A small sound classifier, trained from scratch.
Model: 3.9M parameters, activation relu6, depths [2, 2, 5, 2], widths [128, 160, 192, 240].
Training: adamw at rate 0.0037, batches of 128, held-out accuracy 74%.
Rows from block 6 of a small sound classifier, named by matrix and row number. Rows with one number belong to one channel. Each number is 128 + 24 x the weight over its row's rms, rounded and kept within 0 to 255. All counts start at 0. Numbers have three digits each.
Before each channel's rows are labels from the 100 clips, of 14976, where the channel reaches its highest value: "responds to" is what is common among them; "loudest band" is the band of the loudest frequency at the time of the peak. Only what is clearly more common there than usual is listed. The data: acted Russian speech (Dusha).
# convs0: first width-5 conv (model.blocks.6.convs.0.weight, 192x192x5, each kernel summed), inputs 0-191
# convs1: second width-5 conv (model.blocks.6.convs.1.weight, 192x192x5, transposed, each kernel summed), outputs 0-191

responds to: emotion: positive
loudest band: 250 to 500 Hz
convs0.26:120110113161110127116119111094153113137114103110146117127113131129090106138118105089089136118155147121108140119097108115143088134153083117148131124110070100118125100067104096104116096108108164109089076133107120113088122080097118119110092100102102111106104130107143105124105142117125103122150127127095138119119127126101116084146087132116140144121129112102065125140123120123123140136139078121129160100109103088131131144128147089142085086115127130146117129088117124085133103118103074107109091104066117124154105142112096104108067091137126114107119110071134112136119083110121137140
convs1.26:162141088140124120127129145158100127167126162181137088103097137101134140131128127139154143168084146171158106113165166105079152123138133130065156126178160101137066107113116136149133126092066115102097160135132123112133134124115111106148107132166105110144128108108116124108125142120109120093129146109157122146100149149120151099086105160078085088127159126114093111140115103117133105134147108107134128156165159121133132119159114167166140135092109115128127136132139123151126157146084119122149148146132147120107118135106102108087118100107155091168160117142158155098161164132132144142

responds to: emotion: angry
loudest band: 500 to 1000 Hz
convs0.148:147102114134162119141125147152122107130129117107144177126131129092118142130103109118118143164137099128118107087070111160133135113079085078101121123124120117111138112099116112111117137145103133127131170110164137156157112130134153108103078067151137106093101108100145145116094078159123103093139091119104121133116120148134087148147144120119110118099092137106131158127104130102092126150102140106113140156112148106101096090126134091135087149134133127127119082129103124152130137105164115107092124112075132143118171092072149135136115129107109134068079098130076142094106116120140124089
convs1.148:138088110112150151130120100105097101132114125126146091128097130115168090122123127171152115126128102143146159150135083132101139138139121120138104112145106123121107125126119119121097117111118139120082111090127091164111135179180138118069132196143115144135118120097124100147103094122128108158117161129129129102137106117095133132094118124134168122124108184090124114097138103138105097134138110105119128145120118112127133138097116157124131106084105194126116122093136128143110119143123099110117103138138097132087168137098176163162147139111182152089128144128116137112154142116069097204

responds to: emotion: positive
loudest band: 4000 to 8000 Hz
convs0.170:099140146081112125131135165134134216131095119149115149101090130103158134086143135173153145116101096148166128113140096114126136135147156109113149143104116109111112102149145085146167109131147118119139145135095126114120119145141159098147132146181123135148105158170143112123176121075124141080154169135155127135137128128136128145158126131153140116113133161130117156114124105096126122137126129152136152172123130150165139134170079105125109083091129159098132116107117107124184123148108148148204125127125123159123121149062126144122106148099101118114159117111104138179116124109118103143
convs1.170:116150099112141111141098137102098087162142197173145148096177169122141144121163090151114099116103123124133140130143102153138115120144124153159111081138182112150156132152160103170082120094099115129118117108142124152122105140133099157115152148132146114135129163132117137106121121124143145180165085121120136124167135119122119126121133132163147148126141164147166092150097114121128134100110116104151099163162147114138121096163129149099124132105114133152132129152116159136092140130141068132141142112090150221098121117133150120131113135083168123102135124139123126128135169157097156155

responds to: emotion: angry
loudest band: 250 to 500 Hz
convs0.76:132168132086130099137075144123067146110104118136107107098119080114106113083123130107125141108085155131117152119114100119107147107095113069096089074108109112111079100112117082125133096137091102120134140111126095123141117110124151156142100125144160119151136127125139125146139137100153150083125116100113139137126081117134116148123120116131157151117100127142138110113114154136086136121087122110136135153127128128141150153135129128094084107095114097136130133120131130128091134120101081087096116092057137127096132129098149133097122121130150108108097098104051120137112101084140125080
convs1.76:101140113153127157118126120149153154146129160141149165121130117119108101142125109084116166127127100117118162138090136084111111122136078148089107120116126100135144103138090119112128063132149158142095113139123159133120131088123143140106103155117142141129162120105141147147131159136169120182135138139112161097139116165110115154132142090180132158137140095129142110119195080153160129145152139081119100092094129122168142114118130132153094143124100148157161148166165168139141140131136132134131161137106140118081159181115186110096159129143140102113117122118090121128120152129126068140

responds to: emotion: neutral
loudest band: 500 to 1000 Hz
convs0.101:107183109092094080109127093113140112113140126091121140131102153072096103128081107109112119133116095088134142127106124104135164123080145105151126108093104137139135148098158125129114112125162105131134096131127117073118113118121078107107113168127116142145104080081119129095142150119130095099106102171078132114090079126162090136128155087163146154129072110109110142096134109127081129098085131171143102106095112127100086118132131125109121173162141136103149096104147097121142098127116100114121126111112089143153143143123116117135092147131126120123132122125110110119131123088118131140
convs1.101:099171099089097081136137117119143112158139147143136130132145140104131129124150084101119064074101090082068114133116152104113158154111186115105145137133135087118108111104144105115121118173151097121154102129154124133106115141150121130102099126100116147106077125149128124120103173147102140108136149156148116113158147163155187148129133101098115094121133099120091144131108133165156155128145108140152137111141093091113103182131103156102119156132138149136139148146152157183150129123140139100137141150147150127146126123133140132161156151175100153106156128188143156125133119118124130135

responds to: emotion: angry
loudest band: 250 to 500 Hz
convs0.96:142125138118119092137088135114070141083113114109149135136120097139111110091080129099115092102060111135115103128107112140097089103041121117109090084102095095086105117097088116112119096121108139147120129123109104155122111067116105107110073121137144112138112099097126138132136118110130124088081110098075131133106106117121129078098108126131123109118089114130133093106132104118080167116092119099133127092104131154124105150096104110114120129094078090118121130100144122116115141113122103101117110097104105120107121113103131121133153145135146121148133122139106103108145109140119119131
convs1.96:132111120082166148131103136070093080153143150148147135131110118119136133136091169078091103073123094106105158130131106122126096128107102115103106143120163117137148136151142142152139117111122142115108124132118118157134139107141132125144139168151116128136142126097093142114161060113118125156122123122086163125139090095128102137167148109169128142093070113111172117095132110133082154141114146114122112104072124144168140164125151150120132133084120095145144150157135166130110157153106141104158176110145156104113124110082154152121157114119133123134097112160089158153120153096142111120

responds to: emotion: positive
loudest band: 500 to 1000 Hz
convs0.86:129161124127163128138137159096173188142125137196126175161139118154135169099111133159125158108117112153156128128096154149133167120135198161131115133110181106126135130127181112100173095166124136141135136132136110111139131151169141121132103157122175146163105098162126106099136113160123103101104142151089174136153130115157109144139160124167135122120144139129103159122098150115143116117109102150129076113103134157149159166168093152115112123098138094116100129114105137116126161110123106101134129109126109157131157145083127146133124127138107143147119123119095141107112112099087104090
convs1.86:086098100106093110085066114130095087120124154125109131162160133092128124139167118119131129143117160136118170120146118136089091105173140159120132087128141108101111101100153104142077116133106098135146112093130107112101128117116166129119134116118118097145107152068159111141129115145142108119172077141109140105154146127096089125129169100156126156134098083140149097129095122125120099128125138109117127142138101076103099131104106120084158115130151140110132112131112137176130136124141121136118139141104180210182159148112130115124122114110134126149104128118117121105122123140178137095

responds to: emotion: angry
loudest band: 500 to 1000 Hz
convs0.136:117109135085158111144114131133109109143094126146095136117132078121109134146094116127113085123105131117100098134137123127102117106141105101110112083077101092070072116084111085118120110099103171137132140128117124146151124135131184145154112143127151127106135117097129136129121133137133127148108125085113149128110099109085122083116119105123119159155117129140126094121096177157142125120096116073131154106148100101122075092104117135132124121121100097120092144142126146106108130095112095110102084137104071100120108097116161120122112112136131136131107084145084094115087093095116126072
convs1.136:129091121132147160121094127114103124165093168163136121113126116139098149158134135137102136130116166132127179113142103110127126141160106110080125133113114092158146089148092129141131135156148179160129141128090090149127142136141143120121094150138157085146142090135116141116147067120171122188089156175168131101122168166121117116088135154161138156148102112098117098097169170128107095141142170174143162099126099139136115104124137123129166142121109139124160106144137169141108141125142141096144155097127138123101158154128166132136134137080147118132164127138093147141128125107174132122

responds to: emotion: positive
loudest band: 4000 to 8000 Hz
convs0.35:122141125143129103121104136123130139114108120100088123103171123094149119125145122139081105089146157135117182085174105135154141106154141112142111082117147110120108115062134106104138088123138121107130115104111132088107114111132158106095080118098083141125111163117102134159145118153135067104136126159122135102132116130095113122134114103110102125127093118138088131112158089137108107117118141154069131116134124103136124070148113110113171097152154131108140117154077116181076116088117104117144143115133136155132170113111142118187118124133097095154125153127154113111138100143126098090
convs1.35:105143081114108130086099117153148153145116162131139118143168129143144122115119102115165157157128156164105184113169107156068176094190107177124150124098134105116143083139097117112146119143127115128125144093117144115123126138161158139135164160133142137114100114138135096125102098154072089125101117164159155085161162129138141118145131107123128150154095109159115135146138093101143128089104093099099105149164087072075106152148107143097169122128130140138150097142102106158142138119110133129136111159120124138106121122156121113126128109129125134145138130130117110086116116172107115131

responds to: emotion: angry
loudest band: 250 to 500 Hz; 500 to 1000 Hz
convs0.11:148144181136138096147119148106108108085106130113108146130130141128151130096147125116104138133101138138114119113101117153113134134137167137111097125121113138183149162156126146168126097086133143119114114097095067139101100138142108085119090099138113137111152122152114136152129113095137144079146141098072134139112095140111076178099151136098120107118107148110129173093139089142113134098120113083096138112138121156168131161194165137109107106115148110123139146138132120146104122152131134092124152111156124117168091081116106108118146112132111133147160135138090147153071081162148140146
convs1.11:157160104165163152154113146164159160156173157155148142091127167080144140116148101138132122117134114124138151103106137149108117085153117106096113116145152143134125141136161096158125154169120115133138113080136091136123111129131113125111165151143129103136135127074132132132141136169150105130130111140157084110170123135148124141128177091119124109105108109118118127099081160154144059116124163165130149145140112185145127149111101108132186140130108110153147145165123170170139143135126137093143155151156141161143163125140143139167138200091114156116149144133161148127136130119123132127

responds to: emotion: neutral
loudest band: 500 to 1000 Hz
convs0.15:069155144116105121137135123096141140140130085112114134120140115123132131083119115106133139084116116108149098141153127122130104093114099154140137099069095099074116119090089100085121134142065103077127126105118124121152092128122161106113095104118123114116102095127090107138105105129107130112139121123135145105118127131164109124156125134170148123138144129111096095084113135125142103144141134143144085125117122148171140086111094057143093158151123101093116105105088096139138099164080141105133089108125113131101114142111124135118113132104118136100078128108111116103112156097104133067
convs1.15:075111090083138133063126080082077082157153161150118143168103134129163141116145087101123106138106118117123119172151139175160137138120168166140136146141114155108152105135071153141143120131148118099140109096089126136130122106138140109122161139131101151112099143114138109101096150076128112134153105101109139108172115109095140149133115120145129115120145145136163146105134122142118168144118128107138129115101123115115093112119111093148091159134136149168169125155150162104150117142109122131133153134153112135168063087093126105128107153124108128143137128123152150148141100111089153169

responds to: emotion: neutral
loudest band: 4000 to 8000 Hz
convs0.118:104121112116109093133126063133147161138073137127161112142141134113101107121138060119121099100128076081113106103138124115086122098130127106125138144123114113129131119143124096139151105124123101140096066074113124059074074131138163115164138121125134135148132128147155099118108121158122159174124130145169131136145135121161154149140149093151117167131131144117115133146132128096125148104140129146108158164123115127076092130141099160101141104152116141110162142131157146105165068118135144111151105129123151161133130132111100118099122112154112138140142128096135150128153090077085111133
convs1.118:084148128118153129120072169140124135149142160128111171125139153123153149108147137124138101098107134113139128102146095113104109090130099161094103098129135101142169107134134111111089079130089112085101100089142126145106133146188137096086119166154112111147125143124121099136104126148081112124115097130162113132107134130127159123164172108146105132102102144157126087083124123132117092082049140127150128180154105122119130111117121104142119135086121113135112121150110126152116118120131105128134114140074151187133169122139156147124130106074124162090142118132104146113127134162114139121

responds to: emotion: positive
loudest band: 500 to 1000 Hz
convs0.113:117144160134118124106121085089172141122100136118117133128099073129092099140146117112138117108086147102127104129119111073114127115142111142053088144126105125132121113144098083122153109112125090136131112116092115108122099077125109146155080127090117094104106129167107114114137118079132110126098145162116118102139161122144138166143106118110113122140141073083069144105121066134141110135105118111099141093119110158122136137181105115109126130092100137095110121120109096143101076165118142134135116104165117102166096111137110160133088134163101111118121103149122115128119121122112132116
convs1.113:104109125109103111103114099099112104127115110129104157117126135129136094140102078146119143147141142139126114100123118088089106144155143115099108130089120125119158113168121133124110094120117144115128122145113089110115142073064135098150120079117112109130133134170105169078069087090133176165096143099137097120102125136137154100150125138137110141109122112113141146104102173109102120044145135181150159103133144117106120125126138101127124132157111133133152105156159161170134152135121108130108175125131166111138086126129100122103156119111133110122168126162117145120111139089092141096

responds to: emotion: angry
loudest band: 250 to 500 Hz
convs0.50:133149096077097119126099199120153159177125164126110155144155105116109127121072145138155114139135141159129172149113117173136076120087138164107124151126118097130140143115158115090153116136136127130114148122122144171108129141147177158179104150132122116119137107145108159155143123118142153166087177176144163144125128096143125117145126107108112093161121102133122109114115134127108110134090073127137131087175152170128112109134131154099134103137156162113156130151112090130112129137121105108140146143131081126168133141110149139139129133169163117135128106143126101163154146071145129144
convs1.50:141132122085133167126110122129110101145122143149126091107188107134166089141102115101120109108086120127131132088097102110092089152095133119103111160144143067155121120143141156108133105114080126136138104139123131113087129073098118140118134130129143101116114112107102114137132135124129097085091120105104140114129112114113128120132142111164190131164174121154131113106171111127128164161109115076126107146097145143149107116102174136108130103134113177114146133099159116166120149126107147124131153127134181191049131129106153128118146102160111112126125120148108136100148141142147148104

responds to: emotion: angry
loudest band: 250 to 500 Hz
convs0.104:122145090157136073102115131117081127100109083146098099133085077134114096129101136129127124098080076119145103126144093126090105128081134124115098106101107102096113118098118097107121090145103123150160137116136115092123120098135135161163122118142132106112113109134116126102105146135111130132077069108094117114094111114098120119131116152093124152146137103111120068112096124128157116154124108073124112106088124123133129161106108139141138118142118126106137117102087139174106133097127077102131097115087097060124134132090139132108140135129124122120094107111137086132137105115093102146
convs1.104:114066089109098120128087089077097075168127149168125146120112135090145109155122090073075107087137116102068106140119119131125101118126128125096107106102140108103154129142111101160105114141125109102093114118096119119120127070105164152116111106107153112127106135135111141105140082126172128172114100126118152102127116133112130155154154140151120150123141077109153143110113127127112114117112121126135137072095128141132090137150095119114131147150102162160151147115096135119147135141087099100126172104129137123091121110121149126122141132133147124098119126087127131147085164079154133139

responds to: emotion: positive
loudest band: 500 to 1000 Hz
convs0.99:156131102116112128135140109131158119127119142098090127156149144140147127120099108178133119123129170111135129105119166142115125111117167165131130108139155148133125122146128143180118123132134079126129121129149165153097113144135135145143127136136134156122119150161104137170117113107158168108153093179086143142084082132124078068128133109161139151161171173156153101137122166171123182133121128121146135152169134115102090148116156123103134163106187156123168146133134147129140080146146143117121096152142158127147156108175119063114137153139117131153158164134108110116121125158152146090
convs1.99:067153111095111059120133134166123161130140153119125076115124150118133103118109124138126160167093140114161168130128145087101145065163144149068138137127133105125111114113101121104124082111157105145128140104168108123119120156132155143134123102126103148159124082164113108116152138133109114092082127117170133111143131123144124120119140154119140108151151079060083123127144124102117142117140136147131144122146111101102086125116118124140101126088115153121142111136132121130123118131122150093132125115123119100134095096119131112112125125150115131173231151102152137117089122087119139121

responds to: emotion: positive
loudest band: 500 to 1000 Hz
convs0.97:150105134121108173170105103140146141144123156127102075164098149106113133141109128162124087121130162098131163169123161094115128092096146133133107119110144138138122127145135119155126098125150116164123084117101130129099106143116117128166138077135137103078133113140105129170138107127126141123159112139090099146073099090147107085139162091118120134121133165131168112148133155158080167128108130068143141159139121119103099116126153152102131150093168134118154146146133145142131101130125136097097063117146146071115113110143131092135157106129117124114095125132139084122116079114124154089
convs1.97:070148128110111103100084130148137157124122082132099092097122132107110100128126103129145181149109155133145155074124111079109132108138118124069130146113130089069123107101105095118105101122162140111163136121165136163100137141098168131126126137114103118132122093124130123122140125126155131136063121147149133123143115123136129121143132110109108149132169100080088145118136159123100106136107124184161136131119121115111079175140143131106133143078125097142133082134146154100103099130124156079136120140168111100142118133125093090101099112146142134151177137158100130101121098117142160118

responds to: emotion: positive
loudest band: 250 to 500 Hz
convs0.152:120131075103139129122119117131127100155123113143130124101095128129128168189139117134109133114128126118105104115123138087138114144122120130101139122087117144095102115137128113100158106112137142123119135128098096149135130093110093115116082080098058091088116129101129126106111119069118141129106146143100129063093099112103099106105084129105103156082136103104088133153093088099115122139126141128121131125074096138117136143179119127162102102114106102165141087117147172121161121119102142125096135083120136135114109164133141117091099096119111122137122087118069113134156125139123126087
convs1.152:123126113133151151130161107121128099133150131123145159089115137115107114089163152130127121155171139139122140133108142126152113172136160116128152156162145140178127164104114155117132121079082141120152138180131119114152158194136113143087110134128114161122131146109133115120083151121114123087137130091154117154063143126137127125075061145135112137111135103139140138108144159136142107157163136158169114165119136107138122113107105077187138134105132125081142106123094091124135125105133127126132101138107139132135138158181077115133093111137136128111156116185186146129115120132152151111

responds to: emotion: positive
loudest band: 500 to 1000 Hz
convs0.80:120118099147127131085089117112060140145084126137110130127108075121124121132082131114097114136105121093105121127119080123079111098107124148136114099108105120107148139114112122115133113101104124112113106099109118117095094092140100135119121160087154134116137102137109120138109120142107139154104114088053129137115106123111099095090094118139125152129134106144116105120130118125098130119076080091101102090139131107126128095074124140121121118104146166102127092132121120131102110086121089094107103119103080093131119121128107099125081134096097107125135076093097097122125079094107145149
convs1.80:118152101140105103099111118159130154205146169200175158108122165125130165170131123123134130144118161131109150144143113135082117115178131169111136135086128077125157112117097127148143138130111152120152124138140099112123147135108166150131134113120109125107128094147117148126117136068134150140104160144138158148086139171112158111136128153103124093178156112093108100154118119149100116148134142109135138100122139110132126160117116120146156163167119168163172145186132147132128151125120131126141159102124154108144096109123157120087128089131170108157165143140142145150124156129132166116

responds to: emotion: angry
loudest band: 500 to 1000 Hz
convs0.147:150167160121146158169105140098153132115080125136114136133135126071136105129161130190131124122146166119147126154114088141127168089161149141094171132144152152128099152142149120151135161156149132113160160094124120146142077108148104078115132172193121126164132126152093131151111104126120133121113117146144127119157133130120121162137175111156152135091110179116131175113121071111117135121133122125157122121145117124152095155185115112163116164085126128105136125151130051143109131145146136124151114132134112116122145156139138119112137110109098132105162118096097146123094135126129108088
convs1.147:093105138100133119121168109080102118144156117136183162126114145118144144098156086111098093133090106106130154103128105125135172159150106155099127146125103139128150122119090104114106107103149133156079098144140097153088140123136070073136145146127131140127134128129122106141114153066121126132119128125165127141164117136157138134104080106137122116126144111118135147089122139133168069143152126155122138104146134143137159145155150167129145126058130133124146110143131126144124111136158120157129113129115096125154084129157145133200142133100091204127097139096112140113129087120141134141

responds to: emotion: angry
loudest band: 4000 to 8000 Hz
convs0.25:106101127092097150128088134122084097126130157132102146156129108127104148082162127162144122162107148144125118149141087127137116104092120124097092121134109110132115135122094128102090087149142169137135145116127091100145111137120136122161119105112150109145138157154105138124138108062166131128134121087131159111096081107108096111083097147122184114132093132153107134117129133130118132153078138143145108152114110122140148101107111109143127128118129122095053131114192116117146170109131105123117117132126177157125137117103152143064138108073145159124096120178123092100110137122123127101
convs1.25:096116117087156167137117122090109086118085156121110127104134084158086131144127120149138112124129109127118157115151108159141112134122095109078156116134134089128118106133111114114097066091121161125068132105111108150136112172149114116107110158149158132161174121079140148154129124121141141145101146171092159108111150128138122151115113170180164165133102124102195122113168100090121155132126147088114126089109146127160094133133134125125137109132117119107118121129148138141123125111137120154109122114089092128095108160118138112110136122162139089124114107100093133084134122068097115117

responds to: emotion: positive
loudest band: 250 to 500 Hz
convs0.189:150175173129099095127100129093150130132139123147124135099133117097119114098118139133098111165170139121162146124114110121126154099162083110145117120099107132123105115120118118134122137109120142159109138139113109095133131099124111157124113134128103112132135132164126109131117079120127127138166145182089123099144149130116133140135168119108124094125136085065059105135138126126101183152110077153124150161101081130126125137171144178104138149105151097130163107104088134123125084095172104144102094088109168117149127125133084097132122109130145141117074120103131130143091075111124160141
convs1.189:095126153158110126097107109194141188130114144130127096101125104127128124127128093139164162130135125118131090104121141071103166088144142128112147112108119105080061067070104085102112121116163124081117082114116122117104090100119116114122098106108090127085100100129127137112063118157097141119103165094106093116131122147147152090110127154118079151097158114117089140122101126105120114107150115127089132144170130114108125098148115126132129107117112106126130139118110140169147134134127159137126140118121153130104133123125135122157142124141079148107145121132133132083133137128090113128

responds to: emotion: positive
loudest band: 250 to 500 Hz
convs0.22:119169140106111132124155072137112141109123132129095145145109130141132120187098104122111091120146163101118118082138139108139145168137133104152142093151159118106109133104163120119128093117133118108117081133089126101090117105128075119114111106078115129138135137132137114129131133118130132075123105141144125125150130129137142165111135120127084124115107110134121141191110132144127130109129141159093130145136121099106175162163166124153147099129164163184112117151179165130113106123116129168134168123111125104133134126154128127119101108081113075146189115075159122132148106156160174173
convs1.22:180129106119165124128110119121108123160129157158148147140117129141150113128119178127133137151112122131122123127127110141180097103133075152195137133100134107173140109116150130117141172115099159103148134133131113174155119122079135162102132143149127069137163146134121140138173109091152112129118152122147135138142145117144138124107092160123108124145096136101145123087156153148128116133157169163158097097159140151176129081113112077182113161126121146077134164154129107136159143131095110093139140132129118122165107113123079112130104128101095132137173091160147157152125150123147155113

responds to: emotion: angry
loudest band: 4000 to 8000 Hz
convs0.188:124100096125149147117131119139077131159146101121129154120128171131162112195141113113150118150136123117108087155102102128152097120119093124107175150126110138082127150112119103089141177151087134114142176115148151161163105096124107096143130141151151116144140138105104127133132111074166111121164141134182165123117128125153122143134144126151137151088076134128097142087157115122136145125148179094156122143117121123147166123091144118183114096159127160149141112075114129169159139098109131124123084162125148152105154117123147151102113137078104142110141113150118106112152139118113111103
convs1.188:115101113051158151098112113063093088130119135126100112071118096082097116121143141123099087092106098125086145136131135115134096140124154122155123152128138126132149143107087143131147098096114151107117121157097143128123153163119099109095122138141079135127130160077119135130084129139109138100133126080111124106103109080141135145102098104126133114118137122123127071117109113123127126148125092112126119145130112105123109092100110066122146122128093129129098113110102115081114128118124109108133124099126098083119141092094081094116104084164121107145131130109148134140114139080105149098

responds to: emotion: positive
loudest band: 4000 to 8000 Hz
convs0.135:121145129126120119122123101114122138100105120123140095105140120074120151100159130126118113131100094140138161118155128123123104089149130143097112117118123114135148126124142126111135102100083099119120093093116137115115104143130130136104103121121112105109106097112106115107139117092117080172138154160163159155156176111124152149134126142105109098136093136128106121110126094122123091088112083089114122123137158130141107106135089118149133116111115081121106101150090057124106088133084085085148164115123094088114103131089101123172063054112105101137140141090109122133120095092101129137
convs1.135:100090095119099107102135121118075098148133131143114127107178117127126104146089087112134142162107157133127129146131139137110132112141129149096123115122153094130152139171153134154152098122081124129104125104095081102125122121125111114103137129133073119144115126116112111123133134110149127116106125129135097131141166127101137107148109117158118138140103103154149098130093091109108122108138128098119106107140057124139107094118110117139111154105124124186153115180152158172186189171065137118137172130147188139152108115126103108089108107088120104125100124100132121104092150130117128094

responds to: emotion: neutral
loudest band: 250 to 500 Hz
convs0.36:133126124114146109131123128112077104094128126119102111154145140140143156105122124085122147097116117140111141094139142096135053128063144129156081110130132133167131136131119140114083106120132112131173152112138135140144125202144107117109140136119099126138164121102089131104117108103121113146071074081140113114089092102129156122130154102158133142141124056114143145092143122133115165101152138148094147125086091123125106059133144129110151146103147122122130163120117116127144150104133117132084151123102102123108137115142139133136160143086136145108128103100093140094098134174125125099
convs1.36:113130121135114124103126134132131144122130089118122069078098125112116129129099114092110098116121101103108129096099126073070121117104149081058114136151154103134093124101123135139126139125104094109123117122109145136098086098130084120131113140139146140130130058123113131112113115143106115121070126084098118152106131117100105087122105132119097119129118099090107116118101152139128103112122120154142129111124125112116146160100112102088130123125103077121130113118123135132132120120087115125147124118128111090113125112111170159219148150144106191098143144139148149099120152101095108083

responds to: emotion: positive
loudest band: 250 to 500 Hz
convs0.46:149114158129119143071120078096098134134161146103077109143168144119135102151104117106102091172101145074112120159115125140114108134112110159096119128129159150168160174131176106141156113082117144125115072143103114098110116097105094078150109132109107081108117119147114115085112125111092101078141138108133097155108124098128144127132114136113099154110109122098129111126144101124111107101118102112114134138140136112085145116147152123132149119136164141107133119134173141137127114129128114115125099100128134116147108101145078071108075077127113134155144140124138161096115147144158158146
convs1.46:103166133166111114140164163201171188141139116131143145074180154121119096176153144134127114113157116128119157133138137087126106156132156155158128120102094083144144096124138152109110099143113104163089167146112158089132150097101094110141111098141124167146098118155115089136095116159130108119120150118141096129113134127123144089073113117106083117110134097120099078140106102117133138112134093097106128126148093111099125087110135112120133133154107085135138099130127106134132128129107116124132117133136125134133135091122111134122105120119133100088122104161198162102117121129131143094

responds to: emotion: angry
loudest band: 250 to 500 Hz
convs0.40:150081164141140128098127116110119134127114124118143164145089101131122095131128129140122105119128111114100067156106150077131105115120099120136125113104060115114110126133090101125117148153155147169122110134120123119140125098112114123139114103124141125112128136143119142123127129114118134114128126129153141131132128112149127152117117136106120127153120100105096109149117115097116172113126138138145155120084095139133133120115085140142140134124076107109117175109131129075122093091086107101110098097056096069094099150135118120070145113136095078107104123087079074092113075079083125135
convs1.40:106100128151136132121128120133136137154137188154131167132125123139137151149112103072111141136159136136138089125102121141111145151123110124109117121100109112111161138138119132108114136084140132159121143160103134118143128088105133108150140117114181114108154129171144172102109107115124135179084132090140127137149156140112129119107074121128139118131114114134173140121166165109113120123104152163145145071144181107127124074139097131123126158125129125117134094175159159177131151125136131129130165137124175139123118135162117135143099102100145131110206134180194162135088134108106167107

responds to: emotion: angry
loudest band: 4000 to 8000 Hz
convs0.79:110085098144154127077107120151041110149162127114122137094125116160133133100179124170158116120148157140121152141117075158134102103125112131131122096161151127080082146084112075096136128131110094098108143118140137136134135144129127145125134129136114072120112126080120127125096131100143117155123115102139137140087110112128096070100115107164135111138106134125105084091166139131116124125132144148132138118142120097112124120098114151109128174140106144112092125142125140139125128091133134107118116129086137156055121108125158148126136130095110123112136139150105082066141156163152112131
convs1.79:120086125066137140086087093063109073130123125141130102118101103090130134140103142104118109112083086105112150134137148107146117136133125147137127159138144128131143132142105152138124116106111132115137122130147114141133128109125099144121097128138091129115132139102099142127117108087135111153132121108077136112111092079103062125139078118144152125141133115139142079120130118119121140139117073100137092109057096117145136124094122084125075149104087104153132125152125143083126142126134105107131152113098107065118073134085140122107116116144137111122117137125154135158106144104074139104

responds to: emotion: positive
loudest band: 4000 to 8000 Hz
convs0.66:114088141135104141123126078109136149098121086131116128095093118117148121078107105093091077109102107139106136090128152086140113134110122125101084111130113124120137151165122131141153111104123126127095152133115088091127111110114096125143096137111122117099143109178113158110137126130147147135106142115120104097104103131132147122127095098126098115106142070081098123137155075099129141129127118151096140125081120104166128109151112145118157143096072142097112108107132087129141050139110093124120103081137136091140081126137082134115113145097128124091154127089113117151131131139148154167
convs1.66:125150135129143133116135143125130130132125133135118100094088129114102108127108115114108127098133126094120128134139144079094136120154170115089116104110105116108103093127105118108110093114153132135145114142125125118105111063063090120160150110126117167154148124171090150087105094096130157146098158138150091130140135152136159134116110112113104122126123116115080141102090151135098080051111095152144155106108114122089146145177140140114147114157156102116116108139098110056114105107102111111117117115101118102121092123109094104072129099130109078127159124169139123130142116106109127115